From a checkpoint of a small image classifier.
Model: 12M parameters, 48-pixel images, arch vit, activation swiglu, moe top_k, patch size [8, 8], layers 8, width 256.
Rows from expert 11 of block 3, named by matrix and row number. Rows with one number belong to one neuron. Each number is 200 + 40 x the weight over the matrix's rms, rounded and kept within 0 to 999. All counts start at 0.
# gate: expert gate (model.blocks.3.mlp.gate, 16x128x256), inputs 0-127
# up: expert up (model.blocks.3.mlp.up, 16x128x256), inputs 0-127
# down: expert down (model.blocks.3.mlp.down, 16x256x128, transposed), outputs 0-127
gate.36,186,252,245,170,154,196,229,187,285,230,176,262,225,156,165,225,186,203,189,156,229,205,190,219,150,173,184,251,190,216,213,179,203,193,213,150,242,246,206,295,90,168,187,228,193,167,222,193,126,217,223,213,229,190,121,200,169,176,209,215,200,111,231,221,267,200,171,188,162,165,213,129,192,168,244,251,166,192,212,118,221,221,123,168,183,291,145,189,163,197,255,260,237,249,222,257,202,206,240,199,213,164,243,143,205,212,190,181,156,172,136,227,212,237,219,209,208,248,219,225,264,222,238,185,158,175,211,256
up.36,223,242,176,145,218,167,212,190,177,98,140,213,243,242,150,264,227,237,198,266,230,216,222,155,247,242,154,127,237,205,173,249,208,157,171,121,184,179,161,206,203,170,194,262,174,205,212,144,203,215,185,211,173,255,187,121,217,228,144,177,304,216,154,299,162,159,205,238,264,143,229,176,70,152,173,182,154,250,214,184,198,238,251,156,229,239,148,168,197,267,272,171,156,230,234,169,168,190,211,157,195,205,194,251,249,166,150,204,201,189,181,172,115,129,214,231,130,239,246,266,211,152,201,206,245,227,173,177
down.36,163,111,248,295,173,199,221,181,246,188,143,277,265,229,203,185,196,194,176,270,207,171,178,279,213,208,193,213,231,71,130,191,186,183,171,228,247,241,224,241,216,196,229,155,213,109,230,169,214,202,236,146,239,155,185,203,190,163,119,213,172,154,205,172,152,198,224,303,205,206,214,221,162,286,178,186,204,170,215,105,155,241,159,225,176,206,147,213,232,251,231,151,179,217,195,194,273,169,278,178,251,198,274,180,220,193,188,218,182,209,163,142,182,184,204,149,216,154,162,195,118,174,189,217,184,193,189,187
gate.37,216,210,191,274,252,240,169,144,134,169,144,193,147,274,172,265,231,230,147,240,271,207,263,161,256,188,161,226,178,194,178,170,221,290,208,275,163,186,208,167,154,147,112,215,210,175,217,244,220,151,211,215,200,176,218,191,243,189,205,161,189,216,231,164,180,208,239,287,209,149,196,239,204,233,227,151,192,147,241,159,216,192,218,263,304,223,201,217,189,199,166,192,167,278,197,242,142,172,200,207,202,205,201,230,191,158,137,168,258,207,217,185,185,234,181,166,226,191,214,181,263,187,229,163,192,194,192,184
up.37,131,228,110,207,188,273,205,300,180,206,148,199,245,190,160,238,166,156,245,219,160,304,176,240,239,187,262,214,99,178,161,246,197,215,142,193,163,172,222,255,200,176,238,223,211,185,182,165,255,245,138,273,147,177,204,242,182,232,142,143,166,199,232,160,157,191,193,236,240,253,183,147,135,173,193,188,226,189,200,186,155,146,159,188,191,168,185,147,295,181,164,237,200,221,194,237,220,208,213,224,178,286,227,205,150,187,154,183,163,187,163,159,216,99,129,249,103,143,189,155,222,155,215,168,132,217,219,128
down.37,175,153,134,247,193,180,217,226,182,200,228,237,136,270,269,169,174,221,242,185,188,220,225,271,194,206,265,200,191,219,278,184,186,245,200,195,209,207,183,162,144,134,240,345,182,220,197,204,179,192,205,163,174,226,146,240,224,279,244,200,243,190,195,139,155,207,225,177,288,154,206,119,193,174,245,178,208,229,225,264,152,178,140,163,164,193,188,168,241,243,196,176,253,198,190,213,150,312,250,206,238,245,205,176,176,177,158,198,256,230,159,228,243,187,213,240,195,189,170,211,227,250,169,166,181,228,237,240
gate.38,186,151,238,203,140,216,256,138,226,171,234,167,261,137,171,161,177,231,255,226,179,135,269,166,184,145,211,212,163,190,231,195,187,236,204,177,187,188,177,176,189,148,255,189,213,293,205,154,152,200,268,162,186,165,158,238,255,211,185,78,174,162,199,212,236,181,231,188,164,182,198,236,145,229,181,126,181,202,183,222,199,235,110,142,184,186,217,235,165,178,208,234,193,235,245,198,191,183,143,244,229,197,169,253,240,151,263,198,185,239,238,162,238,196,188,182,239,180,170,264,193,162,167,172,92,221,187,177
up.38,98,273,191,222,249,210,253,189,162,228,104,140,191,157,220,216,203,173,220,216,173,187,190,208,198,245,179,230,263,214,247,171,215,172,86,197,147,142,182,184,165,153,192,155,199,179,267,218,141,231,188,174,252,244,136,217,257,183,241,208,158,231,212,192,161,218,262,162,120,227,233,212,186,224,196,227,177,203,169,187,152,210,259,204,147,160,278,235,224,155,140,235,238,235,169,261,189,197,223,209,163,171,220,199,196,260,163,222,257,202,184,207,139,187,205,179,189,183,177,139,220,218,134,195,188,185,216,233
down.38,150,281,204,163,237,198,211,189,93,264,200,220,126,188,156,187,235,195,161,171,228,214,145,272,282,249,189,182,184,193,168,108,184,140,165,226,141,223,209,262,178,216,231,210,202,206,192,167,199,228,232,247,158,192,187,240,225,153,197,156,246,225,226,165,222,219,171,237,227,203,234,182,216,192,229,206,231,255,118,126,168,201,239,260,234,179,207,130,222,151,215,212,175,233,158,224,200,178,211,199,149,201,152,246,258,221,247,199,202,180,256,221,236,211,217,211,276,168,209,213,215,185,205,195,195,240,218,258
gate.39,205,197,169,128,207,193,156,196,176,207,233,264,181,224,134,209,199,248,185,204,196,192,219,173,234,177,176,221,162,229,174,200,190,269,156,247,230,212,152,210,131,186,149,204,241,184,154,255,165,145,194,193,197,87,156,194,132,253,196,191,236,224,183,189,297,177,220,191,218,264,150,234,241,229,231,179,150,184,189,252,206,166,257,164,226,199,195,180,161,138,174,289,177,294,222,230,215,201,161,200,149,198,236,234,231,134,171,226,121,201,243,200,235,159,146,260,252,212,219,123,226,252,266,201,169,187,228,253
up.39,20,216,216,129,250,153,238,201,222,221,226,229,284,171,169,211,239,191,263,195,194,178,243,211,244,186,185,232,167,213,177,229,190,260,87,180,214,194,193,184,199,157,164,160,170,229,193,180,228,236,270,224,219,219,256,180,251,226,184,185,131,299,231,200,219,157,194,160,189,217,206,190,245,206,160,259,211,223,202,220,252,131,142,175,159,238,194,243,144,266,136,247,139,160,219,237,223,211,179,198,173,203,277,278,263,204,212,173,244,216,237,249,264,272,246,189,235,253,150,206,229,119,218,201,218,188,269,235
down.39,198,180,205,217,184,189,161,154,201,205,223,201,295,197,179,200,202,165,162,231,205,102,162,206,213,202,212,103,153,199,233,257,191,220,188,160,204,207,101,136,186,233,200,228,203,187,220,189,269,195,166,123,167,181,148,205,200,193,165,277,282,160,151,179,245,196,174,203,226,171,239,237,147,136,212,166,205,142,177,254,276,161,251,173,194,76,159,199,203,182,223,166,176,242,204,217,257,136,158,215,185,260,179,186,205,270,253,220,204,243,181,212,210,177,272,175,184,173,160,235,153,206,151,269,229,231,264,253
gate.40,170,202,204,165,224,289,229,241,195,185,131,150,173,241,195,144,153,176,232,171,226,205,242,201,214,217,165,153,173,228,252,186,263,225,140,108,166,226,229,220,211,192,236,216,186,146,182,212,188,160,124,247,184,232,261,234,101,284,270,226,217,113,214,220,147,171,142,236,208,184,194,245,194,186,150,157,176,180,206,279,245,248,212,176,153,256,214,239,162,191,202,182,249,272,188,151,192,155,259,226,226,173,179,297,185,240,216,144,199,211,282,118,191,260,153,181,176,204,214,209,232,206,179,197,189,229,139,209
up.40,109,215,171,259,239,190,182,182,253,189,211,252,205,221,100,198,195,170,201,212,182,255,212,174,135,173,175,179,197,185,255,198,184,196,222,250,120,158,212,224,208,218,161,198,208,182,197,239,181,159,200,190,247,189,183,218,206,253,138,135,180,223,177,171,156,242,213,211,243,171,197,160,112,226,237,243,247,273,197,228,212,191,157,192,245,193,208,196,168,149,167,161,176,219,236,193,235,209,222,227,186,182,184,185,272,134,224,273,193,233,184,166,195,162,302,147,255,252,252,194,154,190,162,280,192,189,271,218
down.40,195,185,198,251,178,189,195,170,242,201,183,262,273,240,129,200,247,87,275,210,148,180,209,236,212,164,218,216,158,175,201,221,203,218,228,199,212,210,215,204,231,167,199,232,205,177,257,130,187,222,224,229,239,251,221,240,218,231,189,184,257,149,138,216,236,267,264,266,155,216,159,164,234,241,172,166,294,196,238,247,157,50,220,189,208,246,188,165,198,264,231,244,195,162,174,203,162,180,184,195,165,181,158,211,191,159,179,193,178,237,164,190,238,136,190,197,274,190,194,184,245,149,262,208,190,242,224,178
gate.41,234,170,224,282,120,211,94,213,234,146,199,202,189,214,204,217,170,239,207,182,125,237,190,190,197,151,135,238,205,237,212,137,201,240,272,179,221,190,257,119,233,126,203,224,193,267,203,234,192,239,185,128,187,201,229,231,196,202,168,220,177,201,201,142,173,128,191,196,184,181,180,172,218,174,131,216,232,224,233,172,197,170,157,136,131,195,158,211,223,196,228,177,198,194,216,178,130,196,221,167,189,207,258,202,244,298,167,207,122,260,188,217,154,219,223,246,278,195,150,200,165,164,198,204,212,163,197,157
up.41,187,190,169,119,154,209,151,272,242,220,209,134,163,195,149,194,232,170,168,197,204,141,148,140,242,195,278,214,181,244,197,158,247,146,241,286,229,255,139,133,135,179,181,132,158,205,223,177,148,254,208,146,178,152,175,265,218,198,129,144,262,215,188,143,116,166,177,215,250,250,216,164,209,150,180,179,127,198,265,216,103,180,154,271,222,191,299,226,160,300,185,247,186,218,141,196,210,240,212,193,185,153,259,180,192,236,322,151,141,175,204,186,223,164,137,188,226,148,241,216,213,223,272,154,232,200,170,226
down.41,187,252,167,183,211,183,205,174,186,185,198,122,141,118,117,208,206,204,133,181,242,127,86,275,143,224,252,166,216,233,131,165,235,171,295,108,251,240,192,143,174,175,188,214,209,130,228,251,217,202,212,249,186,153,288,150,200,200,235,248,206,172,193,209,222,156,194,230,175,212,184,205,176,149,256,184,224,167,185,213,133,205,243,172,203,175,239,212,258,254,199,133,231,222,236,195,254,129,160,209,201,147,213,169,233,262,191,170,253,150,199,157,151,218,165,282,215,235,187,194,152,149,143,254,204,147,191,153
gate.42,246,218,193,216,207,184,203,228,280,204,205,150,241,169,174,247,123,186,131,245,215,213,170,220,208,260,150,190,190,186,269,201,235,236,241,269,191,168,88,93,251,191,192,204,255,237,191,248,193,223,163,164,175,191,149,233,127,123,232,292,177,227,160,247,136,202,202,167,173,257,333,248,269,126,233,215,238,220,168,206,164,152,195,159,179,201,183,196,178,206,202,236,232,204,136,225,211,183,164,224,202,207,140,227,276,268,257,194,252,218,222,184,174,244,187,254,186,178,168,243,152,221,222,156,249,208,170,209
up.42,198,187,168,184,189,224,238,184,234,144,215,211,152,252,207,131,239,192,232,241,157,242,137,202,143,190,253,178,136,196,243,186,168,206,129,155,165,210,189,228,187,160,253,135,211,230,202,213,201,209,299,176,213,124,148,230,204,209,189,229,135,196,189,297,151,200,192,191,192,261,238,192,152,159,165,192,140,247,218,130,217,160,169,194,162,203,199,137,233,223,216,246,179,194,208,198,176,192,291,208,120,190,300,226,205,171,153,101,155,234,115,211,62,179,201,255,257,200,154,190,191,209,193,166,200,156,178,185
down.42,178,170,187,246,241,198,209,192,154,311,90,167,179,260,234,236,212,203,177,128,195,208,206,192,173,186,184,211,215,253,213,250,160,148,233,202,178,224,186,182,184,218,188,201,242,149,181,233,178,182,296,166,166,201,170,187,187,215,249,202,172,182,184,197,200,210,226,201,238,171,233,205,164,178,159,171,287,223,175,225,211,172,195,148,290,205,150,185,201,215,250,198,230,205,239,168,229,244,230,260,210,173,163,109,219,182,186,208,141,143,196,192,169,182,204,170,191,222,192,157,185,160,216,191,219,194,230,204
gate.43,280,220,225,275,194,138,249,202,247,160,211,185,155,149,190,146,190,156,149,213,206,241,180,215,188,198,221,245,201,116,208,218,134,198,203,211,199,99,237,132,224,187,168,232,214,166,214,181,202,187,162,162,203,200,104,170,131,195,237,199,179,163,162,223,222,136,222,194,253,236,233,246,178,234,193,210,154,189,186,192,247,205,136,173,201,206,236,252,185,180,265,198,190,154,167,197,236,200,148,233,238,154,184,194,154,209,205,200,180,166,171,156,155,152,175,159,147,180,193,168,239,267,243,216,250,196,207,197
up.43,173,223,242,182,173,131,281,240,167,205,193,168,166,214,224,188,146,246,218,205,174,231,245,203,114,169,213,254,237,212,144,227,174,231,211,197,146,219,188,190,190,310,231,251,275,252,239,195,232,236,277,203,144,202,124,124,215,211,216,201,236,121,278,167,229,240,266,255,162,255,216,161,137,281,214,214,180,171,201,209,169,222,179,234,155,177,144,171,190,213,130,187,179,167,152,251,217,230,229,144,176,233,323,177,246,207,237,230,171,264,223,178,279,149,250,261,179,249,211,245,252,208,226,222,151,225,269,216
down.43,275,261,243,148,151,236,235,226,184,226,168,231,182,170,208,146,113,140,120,197,166,219,229,133,164,197,213,248,160,209,291,260,203,205,128,187,265,248,239,212,152,185,241,210,140,215,199,216,182,234,154,218,242,173,211,199,249,261,164,196,275,210,194,217,206,229,193,276,219,227,178,164,120,213,205,150,160,226,198,189,202,213,190,220,145,250,235,214,246,252,271,227,224,177,153,183,149,244,175,195,198,242,210,222,180,250,152,137,201,211,157,191,253,205,179,246,241,205,170,160,241,209,150,231,254,159,204,237
gate.44,168,213,253,193,241,213,187,230,227,195,218,210,203,219,169,197,227,220,235,159,203,161,236,162,195,211,182,265,118,241,171,169,192,155,143,185,173,152,267,196,208,136,246,208,178,252,140,176,155,158,210,189,203,213,294,186,181,175,241,227,226,183,138,186,161,240,210,161,223,180,245,147,218,243,217,210,236,247,224,189,280,222,162,193,258,222,184,156,194,280,154,182,177,190,183,240,187,132,232,158,160,201,167,182,276,244,188,231,206,271,221,192,117,137,125,242,174,248,193,196,229,243,319,189,114,224,193,270
up.44,204,200,204,235,262,237,143,198,197,206,211,200,197,191,241,224,196,189,202,254,261,362,175,186,196,182,214,259,236,250,196,177,160,235,244,221,211,180,215,146,202,181,156,144,173,231,196,229,235,239,233,175,150,208,160,230,187,164,230,134,221,245,214,153,243,218,235,227,213,197,241,201,205,168,275,215,200,279,219,205,281,139,112,145,153,256,138,242,136,150,230,202,198,280,135,204,158,151,224,210,164,211,165,184,204,236,140,187,178,280,230,201,244,197,181,193,210,264,237,154,211,151,156,157,259,146,202,118
down.44,183,168,280,221,174,140,269,229,145,196,231,176,197,216,154,253,282,195,176,273,275,273,194,165,220,230,235,180,265,123,243,241,193,172,193,242,215,197,205,183,234,122,200,174,245,251,303,167,214,172,277,201,201,254,215,164,162,172,222,183,191,203,203,226,195,188,209,151,241,245,241,168,194,210,244,125,263,107,196,259,253,146,137,198,249,202,208,192,177,230,223,214,175,248,194,257,214,147,276,246,140,178,157,219,150,209,212,163,199,145,216,179,187,224,222,227,321,204,149,195,202,259,170,175,171,194,236,209
gate.45,281,176,189,171,177,208,235,252,120,180,238,202,188,169,225,170,120,218,186,218,175,234,221,206,116,158,147,230,181,163,169,215,217,232,235,192,225,222,168,168,149,174,180,160,253,249,177,198,204,207,134,168,203,167,214,173,171,147,146,167,149,243,170,196,200,195,93,221,156,176,204,147,176,150,208,205,156,189,248,189,255,206,170,123,217,239,214,209,158,296,211,207,198,105,204,196,197,155,217,225,223,181,290,230,222,219,156,223,257,167,165,199,200,222,218,221,168,221,145,202,167,255,201,175,214,121,263,217
up.45,200,226,215,185,207,255,187,170,262,101,122,230,135,268,180,223,138,204,244,239,171,277,200,169,201,230,170,155,226,213,248,173,238,201,199,240,184,239,245,144,162,193,200,247,224,179,125,189,255,270,205,174,239,216,251,130,156,131,203,146,195,232,264,196,143,202,152,223,274,149,251,147,223,131,249,184,213,225,175,217,193,147,194,257,132,133,237,170,136,238,192,193,211,234,194,224,269,213,156,224,262,186,219,196,147,240,202,287,236,196,167,231,231,179,129,183,214,255,201,149,168,247,258,162,210,153,182,200
down.45,206,205,184,154,191,203,176,213,273,178,102,217,246,246,149,183,214,233,180,182,123,218,216,177,268,175,227,181,131,251,201,223,239,143,200,206,202,217,238,153,218,233,227,150,220,187,262,245,236,131,278,227,218,192,213,177,138,178,228,216,231,170,229,167,180,192,168,206,139,236,163,170,212,205,142,253,201,163,219,239,135,192,262,158,272,199,188,184,179,221,212,164,145,225,121,130,225,234,128,108,271,254,205,272,160,160,94,167,152,204,192,218,214,176,190,176,202,241,207,191,181,178,205,235,144,241,115,199
gate.46,149,265,233,131,234,105,182,199,207,135,250,259,160,226,198,141,245,184,193,161,197,260,214,212,265,177,172,222,124,153,165,137,166,328,244,209,191,252,273,197,150,191,302,197,194,181,233,264,197,216,219,241,190,188,215,253,208,180,139,157,187,204,171,226,159,189,254,90,236,166,150,243,149,236,184,200,154,146,145,168,176,162,184,198,203,129,204,255,159,176,162,223,203,189,178,214,226,129,136,237,170,204,182,244,234,247,94,198,210,145,237,147,172,275,198,196,98,247,222,155,135,174,205,253,197,188,203,172
up.46,162,155,137,195,159,143,246,168,205,195,165,167,261,218,214,260,245,208,212,181,142,213,248,221,205,211,215,199,206,190,150,123,204,288,197,210,173,259,225,237,204,156,213,199,274,159,298,190,191,193,133,174,227,143,229,178,243,231,222,218,236,149,198,182,167,186,140,165,203,215,180,184,246,125,173,113,190,130,205,174,119,140,247,234,181,198,136,187,259,235,219,199,162,159,225,215,216,141,142,153,212,192,204,184,200,210,186,199,187,241,233,260,200,226,254,213,238,210,142,207,152,156,170,212,219,222,237,218
down.46,185,129,176,171,228,174,257,204,252,206,156,263,220,180,194,283,160,228,263,194,251,227,224,191,224,238,220,182,181,175,213,213,190,268,163,159,183,109,123,227,190,204,208,203,246,211,176,267,210,228,196,173,153,139,182,183,213,258,208,241,172,230,205,222,235,194,276,267,156,146,246,182,149,265,218,173,240,129,161,266,235,227,248,161,192,257,156,167,193,251,194,233,224,244,165,265,256,198,244,230,207,158,187,217,223,242,202,226,130,207,212,180,211,201,280,145,191,137,142,134,220,173,171,218,196,217,167,179
gate.47,215,176,220,197,171,208,119,182,177,226,121,182,260,167,234,136,237,166,191,135,193,268,274,175,175,230,228,297,199,255,120,200,191,231,186,184,143,118,229,186,273,177,112,218,166,263,222,128,138,179,210,136,235,190,211,274,206,270,220,211,179,200,179,120,233,226,201,252,188,138,175,254,183,204,315,268,211,209,264,222,169,148,172,237,154,242,217,169,232,181,240,186,131,222,217,181,157,146,145,296,194,133,210,136,211,200,139,239,191,224,134,182,205,217,250,246,243,174,230,225,255,201,166,223,177,196,227,194
up.47,260,218,229,123,243,127,183,210,173,168,223,188,170,264,160,278,178,226,219,137,187,192,169,151,195,177,215,260,166,207,176,170,242,178,247,170,210,199,174,248,249,133,283,196,162,150,141,190,139,165,205,252,174,197,245,118,174,121,161,239,116,219,188,243,229,231,180,232,206,224,153,204,228,177,191,247,210,166,203,198,206,186,217,238,263,267,245,185,167,147,193,220,178,213,196,192,221,171,194,227,256,232,225,166,138,210,232,218,195,202,222,204,190,134,182,202,186,173,176,212,205,146,201,246,228,169,187,228
down.47,213,170,189,182,222,226,230,210,252,238,143,201,220,199,184,219,232,210,178,193,204,229,215,212,253,199,203,136,215,219,139,149,136,149,218,231,252,157,214,209,265,172,184,190,198,230,172,189,193,194,225,179,148,231,202,158,156,184,222,272,240,245,179,135,148,257,178,254,196,201,184,242,178,191,210,210,247,202,164,254,246,241,175,199,198,233,236,192,249,134,212,193,178,199,195,156,195,259,207,210,252,179,145,246,161,189,172,261,149,186,271,270,287,188,142,214,195,167,240,216,138,229,172,168,181,154,237,185
gate.48,204,188,195,237,193,153,174,217,243,192,170,218,176,186,179,187,200,204,202,150,242,237,240,204,183,227,217,159,232,190,242,98,186,174,201,247,219,211,200,208,183,218,181,193,205,167,145,288,226,242,214,254,171,189,164,219,190,167,154,230,149,177,296,142,175,203,250,179,225,203,242,154,177,190,276,187,176,104,166,227,235,144,219,306,180,130,147,161,167,285,192,168,233,224,201,287,203,235,151,155,194,160,163,204,168,152,246,168,271,226,282,155,219,258,146,169,172,190,223,198,209,222,160,209,171,182,201,216
up.48,147,259,140,284,250,208,183,236,248,276,191,191,227,175,227,135,192,191,194,210,145,293,242,123,167,180,146,165,154,185,176,212,206,269,201,278,246,176,180,216,189,87,268,208,112,259,202,220,248,225,176,180,197,167,245,190,226,261,199,137,268,109,225,251,228,192,179,130,129,203,228,204,181,218,250,163,231,201,261,223,205,271,116,179,285,194,208,230,282,150,217,212,185,173,225,170,172,227,159,238,227,189,126,192,156,243,145,180,177,131,211,171,269,157,168,247,356,221,210,140,248,285,183,126,233,232,220,216
down.48,157,212,168,248,247,192,231,222,197,230,224,244,162,184,207,190,290,211,216,196,137,190,233,216,109,162,168,201,170,176,201,241,208,199,201,246,177,186,180,239,286,201,146,215,189,261,250,168,172,247,201,208,183,220,196,243,231,166,143,205,183,177,140,183,175,195,185,252,174,209,203,233,149,188,149,278,255,206,200,215,211,218,127,219,224,226,265,200,190,202,190,276,292,173,171,159,209,167,176,214,238,130,219,172,159,194,225,200,206,171,189,199,170,207,256,145,197,189,113,225,225,207,191,203,192,191,179,232
gate.49,201,191,200,157,174,162,246,255,197,204,209,181,248,115,189,176,283,251,192,258,159,270,158,181,139,231,200,160,174,127,177,203,252,160,130,130,154,165,212,167,196,108,136,177,149,169,238,136,190,160,228,128,196,164,216,170,178,210,195,265,229,183,229,202,207,226,226,146,258,182,197,266,221,267,285,198,143,244,246,151,257,171,148,225,212,205,207,196,183,172,191,204,152,187,205,188,170,192,274,199,211,204,173,260,308,263,193,199,196,160,260,230,246,186,240,279,235,143,222,265,180,187,235,252,196,199,178,159
up.49,130,205,222,197,209,244,235,199,164,185,266,299,201,194,246,168,195,295,188,203,182,170,250,244,200,195,272,189,196,186,207,172,160,274,148,185,220,123,164,202,167,158,215,275,226,273,236,226,150,163,237,166,249,184,199,174,203,233,223,258,226,153,145,141,172,152,184,143,157,172,186,168,190,140,170,207,141,175,179,193,193,267,289,183,242,190,162,179,179,202,169,228,272,141,235,173,244,172,196,225,271,175,164,215,247,198,217,143,160,229,236,158,270,188,153,169,144,194,223,208,154,199,217,207,145,159,223,228
down.49,200,191,104,155,160,203,256,225,182,172,181,217,253,224,217,141,183,196,173,98,141,294,228,219,202,140,180,210,162,209,272,209,267,164,227,230,240,231,213,155,272,172,234,247,240,161,195,217,104,218,128,114,215,283,154,156,176,91,155,176,169,181,157,181,193,236,145,278,138,170,206,233,147,195,185,207,265,227,169,210,255,212,237,182,189,207,193,227,156,205,198,214,180,222,195,225,194,206,215,229,228,213,199,191,232,170,141,196,168,155,121,195,115,183,210,263,227,139,177,175,176,129,213,170,199,230,195,248
gate.50,212,190,170,172,219,263,230,236,120,250,219,260,290,146,224,196,244,193,155,215,159,109,276,277,141,222,255,195,229,245,146,232,216,205,237,191,228,191,249,276,300,224,239,258,234,194,228,142,221,148,230,209,235,123,204,187,203,171,220,190,199,237,217,204,305,275,183,179,262,204,143,231,153,203,187,163,250,179,225,196,223,293,222,152,135,169,254,240,178,145,205,209,155,270,207,160,192,229,228,144,183,251,192,186,255,184,166,163,222,195,167,182,174,167,193,153,171,200,202,220,272,156,275,129,270,231,207,120
up.50,219,160,230,61,193,219,132,179,209,213,169,205,133,209,167,152,280,220,225,236,201,209,154,212,198,174,198,201,218,188,181,110,204,217,159,197,116,211,226,198,238,260,221,161,166,263,187,267,165,174,126,177,158,177,220,156,225,149,188,222,172,218,232,246,167,182,151,164,145,176,196,245,250,163,188,234,245,105,174,254,257,190,185,183,151,135,221,230,239,194,266,167,228,221,191,192,215,251,127,216,145,164,191,166,230,137,215,186,216,211,241,276,182,192,260,206,196,187,228,207,186,122,205,232,219,167,241,247
down.50,254,150,222,190,194,229,156,162,189,199,182,154,159,126,231,201,138,188,240,170,249,282,197,191,208,156,173,132,223,264,246,151,202,225,124,241,179,216,257,232,122,205,191,177,279,190,176,155,265,167,194,225,236,183,223,195,223,150,241,249,160,208,135,176,189,211,233,221,194,224,139,166,166,164,190,166,271,238,234,175,187,203,245,190,210,245,258,203,139,133,248,184,280,187,202,182,123,167,149,272,183,199,224,200,276,211,197,156,210,187,213,266,183,227,279,195,138,230,230,224,195,190,175,209,289,164,198,246
gate.51,217,239,213,232,191,187,150,255,143,158,187,189,227,203,144,175,135,296,173,153,203,204,197,138,145,260,259,218,193,205,216,176,182,204,260,112,207,189,112,197,233,176,232,223,188,199,237,198,155,204,189,199,214,270,185,184,197,159,232,221,252,175,208,197,180,156,230,212,164,220,221,220,183,203,206,229,196,109,261,197,153,213,207,204,217,183,207,219,167,169,255,187,240,273,231,160,285,175,163,223,141,128,236,217,225,251,180,214,277,133,132,229,109,236,228,176,265,213,222,139,242,145,167,183,214,221,229,171
up.51,205,145,194,208,210,198,274,258,134,160,220,200,241,151,249,162,141,231,221,202,208,225,245,128,151,162,237,218,126,202,155,210,240,246,240,214,175,180,255,195,184,230,224,181,146,247,138,286,194,228,124,210,234,191,201,170,163,194,233,200,179,151,267,175,209,139,219,238,202,233,113,197,126,226,157,175,195,170,191,208,146,212,222,140,177,186,234,175,155,192,217,257,218,201,220,288,236,180,248,169,254,185,198,85,232,120,273,205,184,162,174,207,179,193,113,244,170,173,173,259,169,126,192,186,188,227,243,233
down.51,168,189,228,163,183,204,210,238,190,206,232,184,214,170,149,225,213,204,248,232,236,126,190,205,177,149,213,193,259,186,198,237,208,181,112,225,224,239,230,242,307,191,219,169,186,130,190,213,257,200,271,191,139,151,236,190,192,142,189,197,191,224,205,274,179,171,224,138,170,159,189,156,139,245,201,244,235,263,192,253,200,233,160,236,206,206,256,176,146,275,247,226,131,174,263,186,138,183,189,214,172,235,138,200,116,150,215,216,216,187,170,199,151,177,277,242,217,200,193,204,294,251,223,195,203,179,196,128
gate.52,207,222,267,209,196,215,173,212,174,147,231,241,222,149,171,178,216,164,239,284,216,171,197,178,155,258,171,173,201,188,202,141,190,231,258,222,179,131,237,219,139,210,203,251,200,195,170,210,180,186,155,245,167,277,202,241,154,230,206,211,167,104,181,183,229,245,154,150,221,240,166,210,125,218,308,148,170,253,186,231,225,177,156,228,130,131,211,147,192,216,237,206,224,234,247,208,179,158,171,222,204,236,173,234,185,230,163,204,171,162,164,156,215,201,151,140,196,174,155,178,262,197,183,206,116,237,239,155
up.52,176,164,234,163,198,202,189,213,180,221,210,275,190,196,205,178,181,228,125,205,157,221,180,266,259,252,154,209,212,227,200,209,142,219,229,181,186,216,218,175,205,180,123,223,183,151,188,273,235,249,219,213,224,219,184,182,148,242,272,216,198,221,166,135,267,234,175,160,150,227,229,189,190,141,252,145,227,175,200,202,154,277,198,170,193,194,224,218,204,241,253,210,249,201,227,194,252,228,231,159,220,252,186,163,199,213,195,285,223,190,190,210,239,215,167,254,176,219,196,209,196,265,142,233,237,182,203,190
down.52,218,192,189,251,213,256,169,198,172,190,179,180,223,288,221,211,214,239,226,213,217,156,135,192,181,140,209,166,189,163,135,164,159,207,260,211,148,181,179,204,343,222,275,182,228,174,275,158,268,154,253,184,194,203,218,250,220,148,188,186,125,103,233,211,160,182,233,135,188,239,281,214,223,247,173,153,182,226,175,234,256,195,236,213,182,265,242,242,242,189,155,173,213,206,195,228,192,138,187,177,238,88,219,161,212,235,202,176,201,269,230,200,102,253,212,228,209,234,201,240,197,234,181,203,259,230,113,177
gate.53,194,185,173,186,174,211,159,92,205,206,232,197,184,173,190,151,109,185,229,226,177,225,221,259,200,163,260,172,116,211,280,188,188,160,231,176,258,225,140,223,227,189,195,148,229,269,224,216,193,147,305,228,275,171,215,216,142,179,197,251,184,221,245,201,132,206,157,159,205,187,154,183,246,286,228,159,227,143,243,212,233,194,173,174,178,216,213,299,146,278,253,237,197,155,208,197,243,155,277,214,167,234,123,176,183,188,157,219,211,154,281,207,257,184,235,209,231,171,284,202,267,197,166,168,245,261,236,192
up.53,215,155,182,153,188,208,187,231,174,265,204,170,211,161,142,128,212,145,130,157,149,245,200,183,237,242,190,139,169,165,252,157,186,215,154,176,177,206,231,230,207,226,200,120,252,170,223,181,140,199,167,252,177,145,198,212,182,225,173,255,227,152,253,199,164,104,232,242,209,244,145,140,172,240,159,247,262,203,200,231,240,202,221,220,139,192,150,220,195,210,237,244,263,160,196,189,237,216,186,174,214,171,179,200,190,304,165,211,189,208,237,225,162,172,153,207,233,236,167,176,185,183,140,198,189,167,127,212
down.53,212,194,208,133,186,221,170,154,237,129,205,185,164,230,249,175,225,147,148,170,215,197,196,196,186,212,230,245,177,258,245,282,250,178,234,188,149,202,179,187,200,170,196,156,236,170,234,172,185,180,203,192,184,183,182,203,188,185,184,251,178,210,203,213,144,177,198,269,151,163,155,238,227,177,239,215,147,300,136,139,101,219,297,294,266,219,196,222,252,207,202,242,195,248,238,278,198,190,127,183,271,238,235,219,143,197,169,198,174,174,190,234,186,288,256,210,239,168,151,157,153,260,135,210,156,195,226,133